config = dict(
    arch='mobilenet_v2',
    model='sound classifier',
    train_examples=26041,
    hop_length=160,
    num_classes=2,
    activation='silu',
    stem='single',
    expansion=4,
    init='torch_default',
    beta1=0.85,
    beta2=0.98,
    eps=1e-08,
    batch_size=128,
    epochs=40.3,
    lr_schedule='cosine',
)
Rows from block 9 of a small sound classifier, named by matrix and row number. Rows with one number belong to one channel. Each number is 500 + 40 x the weight over its row's rms, rounded and kept within 0 to 999. All counts start at 0. Numbers have three digits each.
After each channel's rows are labels from the 100 clips, of 14976, where the channel reaches its highest value: "top examples" is what is common among them. Only what is clearly more common there than usual is listed. The data: short read English sentences (LibriTTS-R). In brackets: how many of the 100.
# convs0: expand pointwise conv (model.blocks.9.convs.0.weight, 960x240x1, standardized in use), inputs 120-239
# convs2: project pointwise conv (model.blocks.9.convs.2.weight, 240x960x1, standardized in use, transposed), outputs 120-239

convs0.55:459524500476529461488469488487507457524548554576485510436520524477594443451569458483505463541527512481467524534449496456474467488466572474437506570470492458490489569454465543519462454495539463496565484474469495508538582465506452493480498480521565530476509541518458476483484491521466546439552558468509544517518431471529501522432499508534427515481560504478573489
convs2.55:469512500477527497491422513427542501494558544493486521495432512528558461440558518513508500531429479534532445519458500524492478467441535544493564528498517502517520517470491475502545472512549495511501479505502469471495535496533490512520479489485462515497537522468467499494424473502478499496559516509509516445500508525508495516447485465492514336516515498515548549
top examples: voice: female (85)

convs0.230:533513462511455557470389447485511537517473443458474580529513502534434534525455472494442525481600473516557567488534516525504507521458440439563508479560499550399505447522517435586541549501500508522462539421525443595491458501523534494516480507604469473481517444527512475536498479452497556547452468549506479528470534428461492528564513549462555599512460504540453495
convs2.230:489473535461498497458571524472524526546464521456461445540541541464515504500511483518489541498507529489485446485508541523422510497508503413518516491519450480478526490513519531401492488473500536491489505521467542613532506528506520482491536511514503485537495497466513565503476496542559481541517468466541480402532474567550465454482520462530361529517470537469512532
top examples: voice: female (92)

convs0.299:500422533541493510540559536497523436492541473475431464458401539524534500534494514567551470469483486446488413554540558489593441565496526575465407438521476468515465469497442493503516510547518525535483503510523509458483458449461412474395488448464478486540495554468482578480486511453495438516534563496491468449595509521435553484491420457458530450548470494516504543
convs2.299:482511461523486506513295518493492470417491515509518561501417497517523491460526484494397489536473478478520584531478497528613466508433501525493542511475514526482508516445470494506563453512544482530550468631524465497469535473532496544517519512579479537470532518482479470503457473473460502480521514525472518544486541541484513517483476533474547582514501485510526397
top examples: voice: male (100)

convs0.384:537526501499491554535440527541461556544464435443527587540543462529442552541445420498454544467571492482528534467536505537480533531413450467560519455535501531443533434529508439560544547534459535496457537432522500587465449532484537479561531537573456482462473446471545466526527513458516571557455452535470457539493555417469507488548496519456543583478469508496447417
convs2.384:528509526447508511452552505506526537479472469448439498554565567422472529494468524541537554450467544513498459469528522491535520491535459363542491466538475466544484453557535554492490512463521522465485524527452537474541445527517537463505552539577499466515471477488528545556497506568605490548481453454568461464536479525555457417521553501525469469502471546461466530
top examples: voice: female (92)

convs0.199:558539488513461571516421508503482568556459420445500562541535489529444529556450427492461510483562460512527534496525507525478507539437463464574519461546519527438503423505542423568541564507486498492455522444543501563476449499486522506561498510580464451460501444479518464533498518436507554569468456548488479523468542436441469487540483504469556560493470529538443442
convs2.199:544490514436509507430523500498526554481496471424419494577469590462488532494475518543531583489474550513488472455538526473520536482524452498552486449559473454524458446565556560500472537441508531451503544507431530479566473535520551456509550550490499443504481459497549526527497510559551498576465430449585445470541484513573431471520572501522449490499476553463449518
top examples: voice: female (93)

convs0.433:481515523448535454491518484464527468496540553509515523438506532478588490433565509500469489531492529479440520489430472462481517456523570514438536513476513435478518578484475560490493497495537506520555470502486463507524604490488457481533464533503520533519515542507460489488524472514497493438572525461531525498511410492510508507400471559544452520425508495511580490
convs2.433:473510496486506506490559470452537482356552548520500484476497502521572462475559567500509490510458501524508434508479542506528481509612514528485487508499498488663514522487495500486517465504526498511519476534492499427496512472529526497468492496363536532478513519496511402516456485506481477481539531500522528476505470592515506546453495469493504507511522477522548641
top examples: voice: male (100)

convs0.251:508474468459445562512512505415490550490470582514505478516489577520462471483519503556484544444498478454453482536548550469527545506535480504497496511452486546527455476424455563461523457434474547475490480532445506459484456496543424536442545555470519464498497517442443559497486454461444454504562462478566476415580539530543491444449414438569465476480536522496558546
convs2.251:470489488519502519505336506485498481459527528498506523498403497523526497499517422588426501505538491494499657514499478546611469497511502459499558500488474523452523508472480481508548453521536494521492457472515496361475502494522508512498520485393462525500513518534482345466461448485475482488516514517482514498489491453490513496488476485517522522505485486509518434
top examples: voice: male (100)

convs0.71:562542481483459574512438514519468568560450427452522574538543471535462532561459432486445533477554468509501536483526510533476526552442462468578528461554534514434515427517549423561549569521477514481455542448539497561462458513474531498575508526569464442451495437472524465544518533434518546570472456551467467522483536447441466489532474500470527552498479540536444451
convs2.71:571499505433504515440516499530516562493506447432435496574480576490443564494454503526521551487484578504503479450556521450520554496518440511556481421549484444517459454538555562490481550448517520440497560507434528488544452521512591414507550556495494450507440450499542520523507508547527494560457431460528438483521497512541435480557545499507510490498475553442453508
top examples: voice: female (93)

convs0.404:542549508505496547526397522542460569568462434437526568550529482522448549545447425507463545473560508509528524480525503524494543534435450466565512467523515529426529438542533439587522562529472522511454543433519511585468451524488542474555506529595457459455474449474534465516537524465531545571465446530485470510489547422480483482536511506475541579501463531491446437
convs2.404:512503540442509513446540500491538536476488489444429493552458571459486532462483524557537572461455546514517433473517535505522510494527468446549496472537462468547518450561526546498493492460515525476476516495452553482541452534515541458488557521526502478490473489494528541546503492586580490545499452446570462446549460536562458438505547509535492487498449553441498530
top examples: voice: female (92)

convs0.593:469549472459512478467452439472555440495545552568484516506505502521519441491507493495430463512521486533478523539432443490430477494440558425443555510514547508496516503461477533532509479503545467513563476446507449566549581464511444518499520481510577539490525503545452422522502466470503583453498555502484524605524498424496515499506478570486497561466532449522550447
convs2.593:445491541506504502496586494450534490478483557480484484517462518466532478458539535578523532499444502531509413506466513560532478488561535399479513531499440506566562534492479488476548445510500526535518459572509545492517558533519490523464512473482488517502552521483469619482452451548548488496531492475506499430534467550528494454489507505526399442495451505467529537
top examples: voice: male (97)

convs0.517:486502463547465501465538487439478423489467524450443502538460536461528539524539505546544553435474536419530473558428543489509471435536471520524414527511470554521456494530474543488551475513568465482455439524555523488456487505562429455419534442503478523485537452460561548513433536498526481479506555455532487454544535545468471461548476478479531460536480424538482503
convs2.517:464461516496505510498534463468527489559527543483498453503634509522534486466544489381431515517541496502497445506479505555400462502484519389520611499499460515548525486483488469439551453526522508535515452478518529506474488497525562494495477456529438533491501526485508535487446462498492443490540513498470508453509476405506514509459458521519438579509487487504545498
top examples: voice: male (90)

convs0.361:535581506505512519497352476501489546591475461449503548539561475505446536540457397499451532477589491498528541477526469521471533530427458431546550467543496527392517455531531457585520549513467516508468533433510495603476462520483534483540464526633465466434481458500525473538525495474517519557460457520484466521514534452494492490541498532474541535469476512502455416
convs2.361:492522545465497518464601523467541517416480516465460558526419539474520502464517550560552539495417522491527466494499544528466491504466501415519543491516450489576529488526507512478506478482506519495484496495474531601523502517511516488495526500501495492521506507494503545521475481546547464522518481476544488436540457580535478466486518470530430529485473524471516573
top examples: voice: female (93)

convs0.107:514501470454537534508490478450559525520562593546544515458504564462521423474592511470464523542519522529490537498488503493477435466515598506406511545462527447475473521511442546500436430447506517549490454490417498495542526532526410526523492525479546497489508562529437470489520505542500536464558514498501558512486438491528526551475548517526419501480559451430575472
convs2.107:467469530490518501491508530452531500506517533476470545510569522514527486448533483487559527532483492469517467514471525524461479493377539635496525519491461508435514514480503466461547453522527516527505457537531506585481547515521490530509504469470415525535555530494461515413447428520518442499532497489480492481524470612504495486466484476527518527479472502485542553
top examples: voice: female (89)

convs0.111:464518504480521456487476494495536440534544570571497529439528508491588450456563455480506460534549509491473554521456494461465484485464563467437522558482498461465488565463486559552466455472533469501558484461461500524534570471499455501465500481527561529468498534515462468492485493525463546441546552476507539553511438467522513519438501504526415539478560466489556453
convs2.111:466526492486520482498525480428531496483562545493486441493455509529564456447562438466522500532530466517500451527455536528455469496491534568494560532497466510515526516465495476520547468520548484512506471434507480461483537479519495517525481487348501519470539523485469557477418474492493477493565524519504522470483463441499502554450477502518468469521505487518550493
top examples: voice: female (95)

convs0.584:480484526500503471498539534487495520411499524505481376504438503494464470482518538543555476482434499475533401488546529515578511501571497598483438476493483538537486504502476500463512476509519490495487497552518524412492499500499509495469489495475492523591508516482484596491512498530530381509488503474487488428522516538518517477552480459486556445549454515492484608
convs2.584:480465561460633383484535515522443509485509553490518460507422482419540443433542582535515523506422524508494471493485507528550498412526527583492475506474553458561533504515473522512443481483442577504479482570496565420510512571424503506565493482414466506511503516478500547470560513548529494508517482441482472467551480592526505475448502502532485456500573524478537536
top examples: voice: male (95)

convs0.587:449487573483537494457517497562464517504533577539444487497480568416498523514549494517503439504494419533543475534468488454507483467504502520465473492449492474494580484471502488494479378461489493600532443506524484478484540609470480507528576432486541505492475482507521522428456477449469486468532522507491492506470454511611542534462518466562513493490546479436517500
convs2.587:463453514517494519499541525441531477514520558488486559488432511542547486472543478470499506504524526529555549493480462566409447492432508419508601485493475498459540497497479470540556444511520519529486476627494504389493474497520549473436507465569474544515491517477498531509423472518486480484523516500492512523461469606503518506472481469465534411491481469509533487
top examples: voice: male (98)

convs0.714:518501555517497471492497517400536558517563571562543512422480554495521467504513493467522452569497422529473495575419468473517478457499532479504513520538526491485467564457436509479481509456574423546533484515491464495550555470562453496544449525471547486501577464525438478539427492559488510470519551548456553503551439507473463505476522514579478486504493543580572521
convs2.714:480502494499505480495477506449508507425491526470483551516396515528519490493523547501510520518504491474498453513472496529442468504499526622518363505510518513558529494493513460519547468521532510532555460400533528606473506504493511513494494472342484517496536519490481530500445476510476508505533498498481496615502490579500496482476481529507520488471471505492535508
top examples: voice: male (73)

convs0.19:510508466423527565501544499476481563492542486524420499482493441457526444452527517487482526531485569430499507567448470455503520434541530527556493539445510473535567527465431552496530516486490428446540455534558518460459527471426504471533511522464502459519540494445476503525562491446479490528518536521546468502582439524422526493468528509463449477524531558420527534
convs2.19:472518517500501502505248482459516500557543532486496513495421505523526493484528574436546506516336485504523450517471523514602471516382533587517524501496470505490516490494496477521546479518535506517543470466513482365478521456531520500501475471506417523443544517482490523485452466496475459498535509508471512452506528433493507516470465487507510486486483490508541440
top examples: voice: male (83)

convs0.193:543564468529470559494426484501481551555478448452504564542554476539439554549444420514455529462567469490549535481545501542485516524425452454562539453557489544436506437523533450576544553531457522523465544443534462569482445527517536498529500505569459471446494445504547449549514506452515569555448455543471463529468556426456510507552492517450555579488468504535449424
convs2.193:499501556455514511458556493482542529448471511459450456536613551427506511504505524524547555492478531511491458479504551506542512479531495374522595489522450474515511485540525532482480494465511526481450505504464554489541495528509524476492554513681520477493487494491515560511500494553590477538514469462553475421553454545552463435485528495548439468502463545463511519
top examples: voice: female (92)

convs0.105:477417520513499497505616528507494494420500524497505368497424491492511493506500637524532509496375510476503490475505521519576511491625499519490425484486482513630503497520475505359518482517476523489501492547483510380493494518494502482490506513347479511546501504488501590471503500516513480491492496485469495432522494521522523490519472473496480361529508499486496528
convs2.105:492491486516525446505533499507402508495449476481485447508502515501493531569476571443504505482468484513559482528470492522424465432479559500494567526498565531514510518499495482488476488533498495527417442516531437522449492562497493544578469463489468528501528530507473504557517577479502458513539499512452505467487555555478490519473452514469592437492549493508523504
top examples: voice: male (74)

convs0.729:525479456509541403477518469453493503480554619564476451517449435444537382507597529493490484519481555463468467535439521522498521440529590535485493542489533453538447579462441604475449450446522476441544490519421478475566534496455456495556496539443552498517510545523465515521554519470483479458525559433570554478521461531468547478434525516535409463483544487485507543
convs2.729:471494522495514512495573508440541511507511529476486438511580508526523484464528584477524520514400487489525492518453508552444461477531532602518359509501464514535545495480491459465551462518542513528488463419515497566482528517523509518536523470575436522537542522493471523480436437510506458505543504499465505498480452497505498476466469515529483471506472507495548502
top examples: voice: male (95)

convs0.214:458499515486532446491504475510515432516550572576520507432501489483580452443570480481477481525512521480461519499446488474485507480483573483433501569473498462504511573493476567529462446491509491491567482485448487498534583492488448486465511505521565535494483543521480489480506486531464526435556560465493530525523429489530523522437490526525405508479551463473565478
convs2.214:470515481474529469484565513437545505455548541486482524501410516524551463446551476555535508531382487500451445511464541522456477470550529453498414519500507499579523512479494481516531470507449502513557482475499503568493527506514496508519487487421481514476535520503478558451434440510498484501551506497516506461479446421518490533451493499535430443501505501508545576
top examples: voice: female (93)

convs0.115:556541490504465569517407515513477569559460421441506560545534484525438528555451424497466518480562474504519528489528506527483513534434463467573518461539514524435510425512531424576541565511483506487452525440539504565474451506485528498558507518589464452458494446478520466527506518438513555570470455546485473515487546432444479487538480498475559558502463529519443439
convs2.115:538498521437508504436535496500518549490487464426423497572463582474489532496472520548539577479482545510484464461538528481516532486529455502553482453552462454520463446560550555494476532444509535456506541510435542505560462537520549457503551542496498450504478465490545539528493505559553496573469435449583450471536484507572434450520566497516442490500473554462453519
top examples: voice: female (93)

convs0.708:520612466419514505520425471528484515619469480498509587502546468515521497497521475416428522549540468533432579513465459503414499538518497378509541534480544484456461488518519467523510516464497482467485528450516481534483540548453506483571497535611495458471480515490493470508507525453509519514519494527504501537479479455478452487457471568555464518450490527449493496
convs2.708:491553511459508506456529533491497530501550505438497456546312505488504532510493473700492538499425498560522601507516544503500487527504487603526337505520494494501540480509504515538485471516494529530546480563504517483487512487433499506466487496532459526560518514494492536500473482541522462549494457461553470624492465454545465461509514491509469459509465533461484442
top examples: voice: female (88)

convs0.586:554576484490462563538434518519464544533449434464508557547536477532450539553448401491441517470573488485528564478500475528478528544426458442559554477542493537396527439530520430592541557532464522481454536458534489560470459530473529469569527537565481455436470444474528468538528527437510563559462456536478471518482548477451487476538478528473555556484454526518449438
convs2.586:505499528447508508448562484477537538451451486441460481556447548445500505526499528567555543489473534519479453485501554508540509495544489350524500495534431494531506484525531527488502494465506524479502509492458526485536494530516523486485542511523513476490493485471512560511483526559606479554512457455553470446554467538567458436488529514537356472499464557466496544
top examples: voice: female (88)

convs0.372:468556497479521470490484476493515458575534563554534526445559494500584455454554447470492480530548511495445559525439472463445505467453555453446561560484513440434500547471497553530459474483512479493551499436446494512525568502494458503489514508546547514433503517513478436508509490509465557462544549483520527564506431487520497518446480512524434540474561464484557482
convs2.372:473498499487516486484520532419534505507527543489466508492405532527563457460561558488541504524566499529494467507473478545448460483585512645511590492507473500552527499480498484497539466502540505505516488406474528372501493481520550482490491486568474515480511506512499546502426480511498481503555512504524513441508508594510499521443491472497467485531503494524547524
top examples: voice: female (90)

convs0.451:477483532434482548554514523452463546485450578449505477550490552467479538554477513506516549507493457541430501536518545548516438414499597523401470455494447446509505450549436567496521522530547534477541453523549429496537470558472432546459487571492483494516542556433440501459504502523539502424562526528546560498539518491460538512519491452457530500504562493534500508
convs2.451:452501518496511522487578470435562488484545551484511441494559493502540513422518475441541508492475514542552419496464489585528454495575488437518518511501468517502546471494471447482559453521515508554460458489497551468489465491446510490402501453550495516484458520471493566504445425521513463488539518491484512462534433582519510504458466499544533444484464495497559493
top examples: voice: male (99)

convs0.631:521540484506464545497361421455478505547486458470448580540583549541468533540464493514475503488540497508553553523491465509436472484485467395516587493557548528494495457512517447596520548492538464518461502484540435593479449473538508493526488450627480516453523451545493491546468510445516521544504468538542514542470533453458462486529521565479557498493471476533470385
convs2.631:480494550468503492463569469458521525456472521453474438545573528478517500473512535561548541510521518511484421499496556540437494482523513400514572504521446493509536486505509512469507476482494538504490493487477550585523518524513513496495533495553481498519508505466503603513462507537572453541526467471525481411551474541546467444479509517519361449515464542470514506
top examples: voice: female (86)

convs0.764:467409524556518491508572539513503473432505533497508451517429492485454496491468561558537487485468494472537415489513536508568523485556498595507444504483479520608507468531475523415508484535476521495504491541494537426489472513486496478484495504428471514583496505494490587487517501528510433485500506482489501434528513549496534478518478458512532420540477504478504540
convs2.764:488459501501475518497534511495463512448471473482488492506479516549494513514508525426536511478470500574573475522457539523534460506371501474552515533533495532513509464515514482500540467504496505527441470467498461528477451478515499534433504452412492524512492534522503497535456536510521492519552491504499501446462485608486481537485484479450519419527512509481562547
top examples: voice: male (82)

convs0.74:420479570505496513556532472513549517491569540541434470450500531423519487533486514467507448544460536444481497500470492476483501528548523501453508529510458495496537524550521550493552404495495452478560448524441484475458518474440420450438481528467474464532539448500450528464513462441449503542532552420558566479586476511417547530456537490512498477483473459446553525
convs2.74:480538486497501497496495492460523502483490524483482487504478515520520494484522583494516516506556493515498605513480525528567476510598525577511508507502463513427519498490496482473537475511524504514538474500513509372487516505492505512492498482572492516455534515528480552459460462508476589501525504499488503474509474408501499513474481534517507370483479498497535602
top examples: voice: male (84)

convs0.672:531550509487531501487471447495484552522477471441533555561577464544451535526483446508424548507516484519518557468546422510434551482481442496534566471559532524486537471537519477539518542486465524500453530425510448565475483529505532475569479551524475489487524454529543513549517453464489584550452474517488473527503523408508490508542514568457524537467484493535461418
convs2.672:476500548459520508456547501463584533461507525453456483540438543427522509447520538570554560497466529526502449484495547532505500464517515398521503503529472491525535485532509510482487474465523535492505493461467552501552506543521521487427554496537516494495501506498506555519482452557553496548535463466545474433584419532551462450470506505545450483494436554464531524
top examples: voice: female (92)

convs0.35:512514523495552446484497487462529460534507578539509541423522519481567447433585479473503507529505504490467546547433496478453513479459564486439509569483500445484506572489495513520460472474521475502556456494442468534542576471501460505492477510521556475485499552517445460482511496491465543444561552450468552539502444499556509524459526509525398490478575500440580490
convs2.35:489500514484516512492501497446536514444500519492490548500424509515532477461536494578537504538456492484480569510468506516553489487584527433497552515500506502444512512475498480475532488506509496503505487592501495410495529499514496508521503494408485507511528508473474497455449448500501485507543504504494505661490476549502493525462484513523506407519492504510533445
top examples: voice: female (83)

convs0.173:482566457457506492453469466476547475543550540540480542433524528505518489441515463445492500533507509521489521537427427443456478475412557444444565534496520450480490524453503510561491496493543455499554507484496462515546553448514474495491508478543567522492522489547474479507487495466466543467528550508534521564490446484486474534432500534523481527469559449513551462
convs2.173:473487514502495526499567505455526497483512528479482445507596512499524495486519524418456516494455496520495472508474502562396464504557495398520610498505461516449537487499489470436544459519526494529497465456507532568490476494521526491477520464535447516505504515496495611512449460508517465500528505501484504426513453420503503487481481485510441469466475499498531446
top examples: voice: female (87)

convs0.641:463508506473533450481480486506517440515547571571520520436530488482591449447568473451469488526535523482462525497450492463464510478462566466436535561473497454482507568491482558523463453464515493487559483471451492519535576500488454487492512503518562526476488532519479481490507488520464538439550555469488536543520432466530517523432482517526411534467539464476561469
convs2.641:465467523473534465485565496432540509476542535480489445509431510523546458461545458509489508532461485534456434514454545537532471449633527458504543518503466502548535509483487465466531472502469505516505484490491508469507506518504494509553498481488451512514533523508477567449424472510477473507561508501507509454495470538517493514455491515545430457504491507508541571
top examples: voice: female (92)

convs0.497:454473542533477561494536546463511465447483520457481438446441503486462549516505551495541570520476498445458458448463532472516468451516581573518446457537472513533478516521440551481500465514516503545501491538518488438522550580518455501445539461458482551547474557520522511475507524525544446500549480481422521429566495531536557515460448457512554459499560542516524534
convs2.497:457510512502515506499488512442537489512523541483489537501531509534543476444543488455540513511391494509506439512456541557406457480423515637511330501497475512552535499488485462511550433534528507544521438546514511524480480498519541495469497440588489537485503536506496494519431461500451468493540516507485510462482463513501506521464472520525483593532486489506541548
top examples: voice: male (95)

convs0.737:466522510466538451474498450513522443512547564560523541450539482479583448448562488440459491524534534474458568491480475480445514474464560441438555544471494458460508568505486555557461458468498506482555498493444469522540572507484471477477512512522549523462484528520482469491514488530480542444533548462484514563531430501541519521435484550520417528450544466466553465
convs2.737:477495529474523501482548485443547511404546532483475495504535526511536480435541549497500514528540495472505484505464520524525480468553528587496560510495479498501530515482494478520533468507510516515511479490504523502495534518514498510515516481516439513490536522505470545487446467520517447506545495488502494591490451519518488518455491494531506430484485508495545579
top examples: voice: female (85)

convs0.177:487441513508511483500625507508492493414502513493504418509451496499494505501495615517510507492404507491504453488512505507527513496605496554490475491496496508603506505519490504385503497508491512497499505596495502402501494513499506491498504512374493506571496501498508564502509502509507414499492494490491491469513504617520514497510490498497505392504485500491496603
convs2.177:470439519476606435489508488491475506484534548491490510494473489476536458407537540471493518512519497536515517516435519533542481397449540535501477524500585504465545516533479483529458463505437546521546500506495524469506530596402498511523453469513470512523505533491495466474528523508484485497542510485445499468485486605517505482453476530506481418512557507493576480
top examples: voice: female (100)

convs0.607:549547496508488552510421508525469563565460430440520559551534481525445549544445432506464543473561485500530523473534496531492532531437447468560520457543504532431518437535532437571533565518473526503453543434529497573473449518503544487553506528588456456456479442483539463532529523459530552564454446536486463506491549432474485484544505502468548568506461531509445440
convs2.607:503503561453503515462564495492550531481480506458448473537464557433492528495493526555556562481530536502522441483499556503527505501532489329536484491525445479529521468535520518503492487462531542490435505461472570597539481537510530468475574503523507484487477497500515585561493468564585474540521459465548467429572443521545462436492518493553490462514439556448521522
top examples: voice: female (92)

convs0.66:428476544532437440489557518454539552433524552451433455467423483484489466480515558550536533518413463443467418455518528470529495491532549540506425496510519522536519512483517526431529518528515527539473458573491512454477501575453526468467564543434515543526531495449495551462519496520549418547523533457418531432478530584558544494471500483554466449540478541460465585
convs2.66:504514483518497508515525521487497502547511522516501430492604509506519488491524553423531473553421482466480494526502502488511493535435535595477567530481487526504466533445517478447541481521541462505502466450555451549459563451533487533521484518546546517493548505506458526450478506472500459500525504519475508669466493451481498522469474494497504411509515488506534720
top examples: voice: female (84)

convs0.601:531607467507529484456464437510481539606497478456509517533576485526461538520455406460436532496514504520523581486514461511427526516406459445509581478552520524420501466523531465623494551490484509515488541407473451537495470495514533509542465518611471456424477448529527489544532469495522528548457460499517480563482530482525469524523544568473512554442482487485455416
convs2.601:488503552475481508478542477486551516440511517469469426529538532474505515500501512534506541491513521472530418500488502532475486512551512410520572509507439497497542484502500493460513470486494528513471488424496555574520508525503509490485546482562496500513503512453492619482465476548558453526521468474520476410552451572531473439493509503538429440483451539453524557
top examples: voice: female (84)