From a checkpoint of a small sound classifier.
Data: trained on short read English sentences (LibriTTS-R), 40.3 epochs.
Rows from block 11 of a small sound classifier, named by matrix and row number. Rows with one number belong to one channel. Each number is 128 + 24 x the weight over its row's rms, rounded and kept within 0 to 255. All counts start at 0. Numbers have three digits each.
After each channel's rows are labels from the 100 clips, of 14976, where the channel reaches its highest value: "strongest on" is what is common among them. Only what is clearly more common there than usual is listed. The data: short read English sentences (LibriTTS-R).
# convs0: expand pointwise conv (model.blocks.11.convs.0.weight, 960x240x1, standardized in use), inputs 175-209
# convs2: project pointwise conv (model.blocks.11.convs.2.weight, 240x960x1, standardized in use, transposed), outputs 175-209

convs0.417:156126131107143165130110147127103155177135133093103133136097125084140166148099097101148095108126137143123
convs2.417:118137144116070088108141111144155158193094100099162150110129121111111143101098140122107126154168135155129
strongest on: voice: male

convs0.339:152111115094153118165102151138107120143150150112102095153118107125115129123099098141153103138099146156102
convs2.339:122126144079088111091136122170145132202121130110158148121105148114115136100042141091116123149130131181136
strongest on: voice: male

convs0.168:135095097124100090150135136160113164114129125127124114149167113087115118123125152147137115132187115112137
convs2.168:127145139104106117117134124110135147171125105019132133123139107109120139125127139142132121145126160252119
strongest on: voice: male

convs0.322:107120174117118123128169118131151147135098144121130167137102110108127161099128154111123078163129141153115
convs2.322:125143138114112108120137121113134149175131148053127133121120109101120140123157141142086121149134155255126
strongest on: voice: male

convs0.546:095107088107161126171107119174127108161174139120107163085103176165112155132132092099138124176154103131107
convs2.546:127146139087105123118136123113134147127128097062131133122130109097118141121140140141255119147149156121132
strongest on: voice: male

convs0.697:161100095158137114134114141114114159098123116149123085084115167161131171100151091106098111155114142101156
convs2.697:125133137160124103141137121107127136134163132148113139116146094102104153111145133154095122177148127129131
strongest on: voice: male

convs0.518:081126142110113088156128093096118099144122141115115163118098109127114163108125115132134126130119102138101
convs2.518:122135144121102100121138120115138152108126127174133138119135110099117144118164143140125116155127145084143
strongest on: voice: male

convs0.34:115113158132133093144111086103117120155142118102105202136098131077079136155120170128123063108116152125153
convs2.34:127141136173112119118133124116134144184125098080130133124143113108122136124061137138097123141145124186134
strongest on: voice: male

convs0.614:144109128097134124142114141115120126176132144089115115140121121115124127135071113134178119130109135175112
convs2.614:123128142096131136109135125217146124143113119122153149124114198161122131099108147068136128137142126138135
strongest on: voice: male

convs0.430:165108103095130128160113129156093129182165119096132127110107136131119124104082104165149099136121128154102
convs2.430:125132134249096104117132124119139149166116096163142142122110121107124136117166141120118123143129154236128
strongest on: voice: male

convs0.711:128117078147148153163124134162128112106145132160108133115146161152104178088154089103113087143115157105142
convs2.711:131149148197106098094134126112149159093109137098148137125147104090114142124129148140094119143145105093131
strongest on: voice: male

convs0.420:149146148129155139139189110176123107152145118108120139146118124104082179089119131094139084156150132149120
convs2.420:127142136099111124118136123117132147110128128156132132123117116113122138124157139137115120143128158092136
strongest on: voice: male

convs0.471:124097084099136111170111116165120110155115112103140112088149131077069125141110125140120093139115160161110
convs2.471:127144137157104117117136123118133149129126142101133132123129114100121139123160140138099118143148147249170
strongest on: voice: male

convs0.753:151122148111142114134138153124151146161136138100104156163100119096087168134104110094138096159106092167136
convs2.753:124134139147108111129137121122135145133130103069128138119135115114119141120114138136094120151133127246154
strongest on: voice: male

convs0.513:081102141117125142119117117171119101129132105123121160130132093131096132097137119150142085116132163130141
convs2.513:127140136101112127121133124117133142166128132078129132124137113108122137124008137138095123141144129155160
strongest on: voice: male

convs0.670:156163100157166116116166115172090103093161132165088104085151155165130174117156119142104123163129165105137
convs2.670:130143142107116117107134125116138153122116121130141133125140111099120139126098143138097117142147116097139
strongest on: voice: male

convs0.169:129114106110092068122164177169138164163162124103123149112142087135089146081105137131152148154129082138125
convs2.169:123144141250126117119137121122132150144133107156127137120116108099118142121177141142109117151123115094113
strongest on: voice: male

convs0.410:102118167107125165115164091088155152148128135103146183140080108081149130106116139070147104166156092145139
convs2.410:126139137211113111125134123119133147105131110161127133123124111104120139124083138141150120146144136085157
strongest on: voice: male

convs0.519:153095108117142120132089157101100098146147137105108112137154146116125134124112141125159161164086108150109
convs2.519:119130145098137123120147108093140133131135149111126139109126096108118145124147139143105128162105170192083
strongest on: voice: male

convs0.695:127147109160164115139114125130102112088156124175126128109148106163157142089154102119115084152112152094137
convs2.695:126148144085106101107139119112139152118123145130138140118121104094111146123045144143096117155134156131115
strongest on: voice: male

convs0.325:141095114084124118157103141119110121146140157101109108146117109124119116126096099135167121140101142163096
convs2.325:122131145114127114107133126175150131130103104127159148125094176148119130100109149072154129139144124119140
strongest on: voice: male

convs0.691:118143135162120155130127095101152112107108132144148150109114145133153146148142148088095122131151120109164
convs2.691:127158146089101086106139120100145146148117110166138139118107106130109148118103152151088115150165135113132
strongest on: voice: male

convs0.468:127157080174139168113128121113104131085138121178123110123126128152171089140181113094103171098118116101141
convs2.468:150107115122163168140095158110125112136140152126115124152123123165153104160115114141133165110087131135082
strongest on: voice: female

convs0.253:081120098112150117090142117114121101139151121106169145131110146092118125075104135133116081176131122143147
convs2.253:127139135110121116125133124115132140133129141038128132124145115110124135125161136137104123140141136108130
strongest on: voice: male

convs0.473:114133149135183141120150144129148103124131108098078135131117077155099120089080158116120145131099110137077
convs2.473:127149141179098112123138121122134156175132150136130133121183105087117143119172145145064114148142100165135
strongest on: voice: male

convs0.487:132137168129118101103125102127140123134105093147152170119114137109124158112120163130114086153159138097139
convs2.487:123153144102103107111140118113142158164120126062132140117090107100114147119155146144198115157139119100121
strongest on: voice: male

convs0.719:120125086166130164120149149161095131095129154163089081128101116104131146078164108131097068140138123101150
convs2.719:126143142182122110106137121117140146105120113152139140120146107098113144123147142139143119153146153125116
strongest on: voice: male

convs0.659:114122132146122119115131109141158117104112113134137145120120144124097133124143149138109096149149136105138
convs2.659:125146142085089099135140120127140165135117095109142132118126120101113150110107144133102108154166171096194
strongest on: voice: male

convs0.186:144105090112151110171098123117103125150159163105096106109133111127118103100103096128175106146109144136138
convs2.186:127141142090074098110142119148138141124118127137142132121132146102119138108127145088101107137167126105137
strongest on: voice: male

convs0.183:124131097139133132125140100156101122099136101153111129090116156120127150083152142134063139124167120083153
convs2.183:125147140120084097120142120133138159108120100154146130121142121087114148111091144130084102149152162124135
strongest on: voice: male

convs0.404:119140116130156101141117112166124174154146102104188138081107093122096118115131172123125145159115137127162
convs2.404:127140135106113121123133124119132142110129128118129132124133113108121137124140136139182122140143120223160
strongest on: voice: male

convs0.414:106147098117156168140142115178158116117131123130130167143155095147126183147115148125132130088158133136138
convs2.414:126146140091109111121136122110135149116128123143129135122128105098119141122160141144140119148138157101122
strongest on: voice: male

convs0.216:101123159133127096154182080109098125118132099136115153092109136153105122115138123126129076167136132140110
convs2.216:127143136210106113117135124115133145142124102154135131123130117104123136123158139136099120141146126135163
strongest on: voice: male

convs0.215:138124093108115167104137070137100129148142128113148137085122127134092143056116153099137111174159085110120
convs2.215:127145137103105114115137123112134149092125108148137131123145114101121138123078141137242118143149138104170
strongest on: voice: male

convs0.177:131152143128141067135134091096134122134162114098142142107150124135100114095116144108145097168114158145120
convs2.177:127139135126114114123133124116132142095129135114129132124129113109122137124157136139098122143130119121157
strongest on: voice: male

convs0.59:110122156135109126118135123125134114081120110162128133137131118122120123144152166116078107146144145101152
convs2.59:142141132078136139110122136086130150114128112175135126135111097106144119146160134152114135133128166122114
strongest on: voice: male

convs0.591:155092153101115159117110123173095115157152141106133095156082157084108148153108110119148076118137129147128
convs2.591:126138139127112107118136122119137148164122146076138138121123114109119141119170139134088121149140163132159
strongest on: voice: male

convs0.653:136093100108127145145130105094109099152154168107102115124153090126122088105112113130145166142096109161093
convs2.653:121131143071141108130144112173146163194107099118154140112123142147116146106116142118156114123149196114133
strongest on: voice: male

convs0.664:157136085123172127185128118156085104128162112129075087091141148129146137128129094148134136116120156124154
convs2.664:141119123079153096161137118167116111171143118084113115116135148146114151115073117138176122144124143183140
strongest on: voice: male

convs0.323:144119103094134121141111117153091142156150139095126084142149105129131116145105109154133120099122111155131
convs2.323:120131138105082115121141111138142155148108115102147141112118123107118142108055136117149119142156140079127
strongest on: voice: male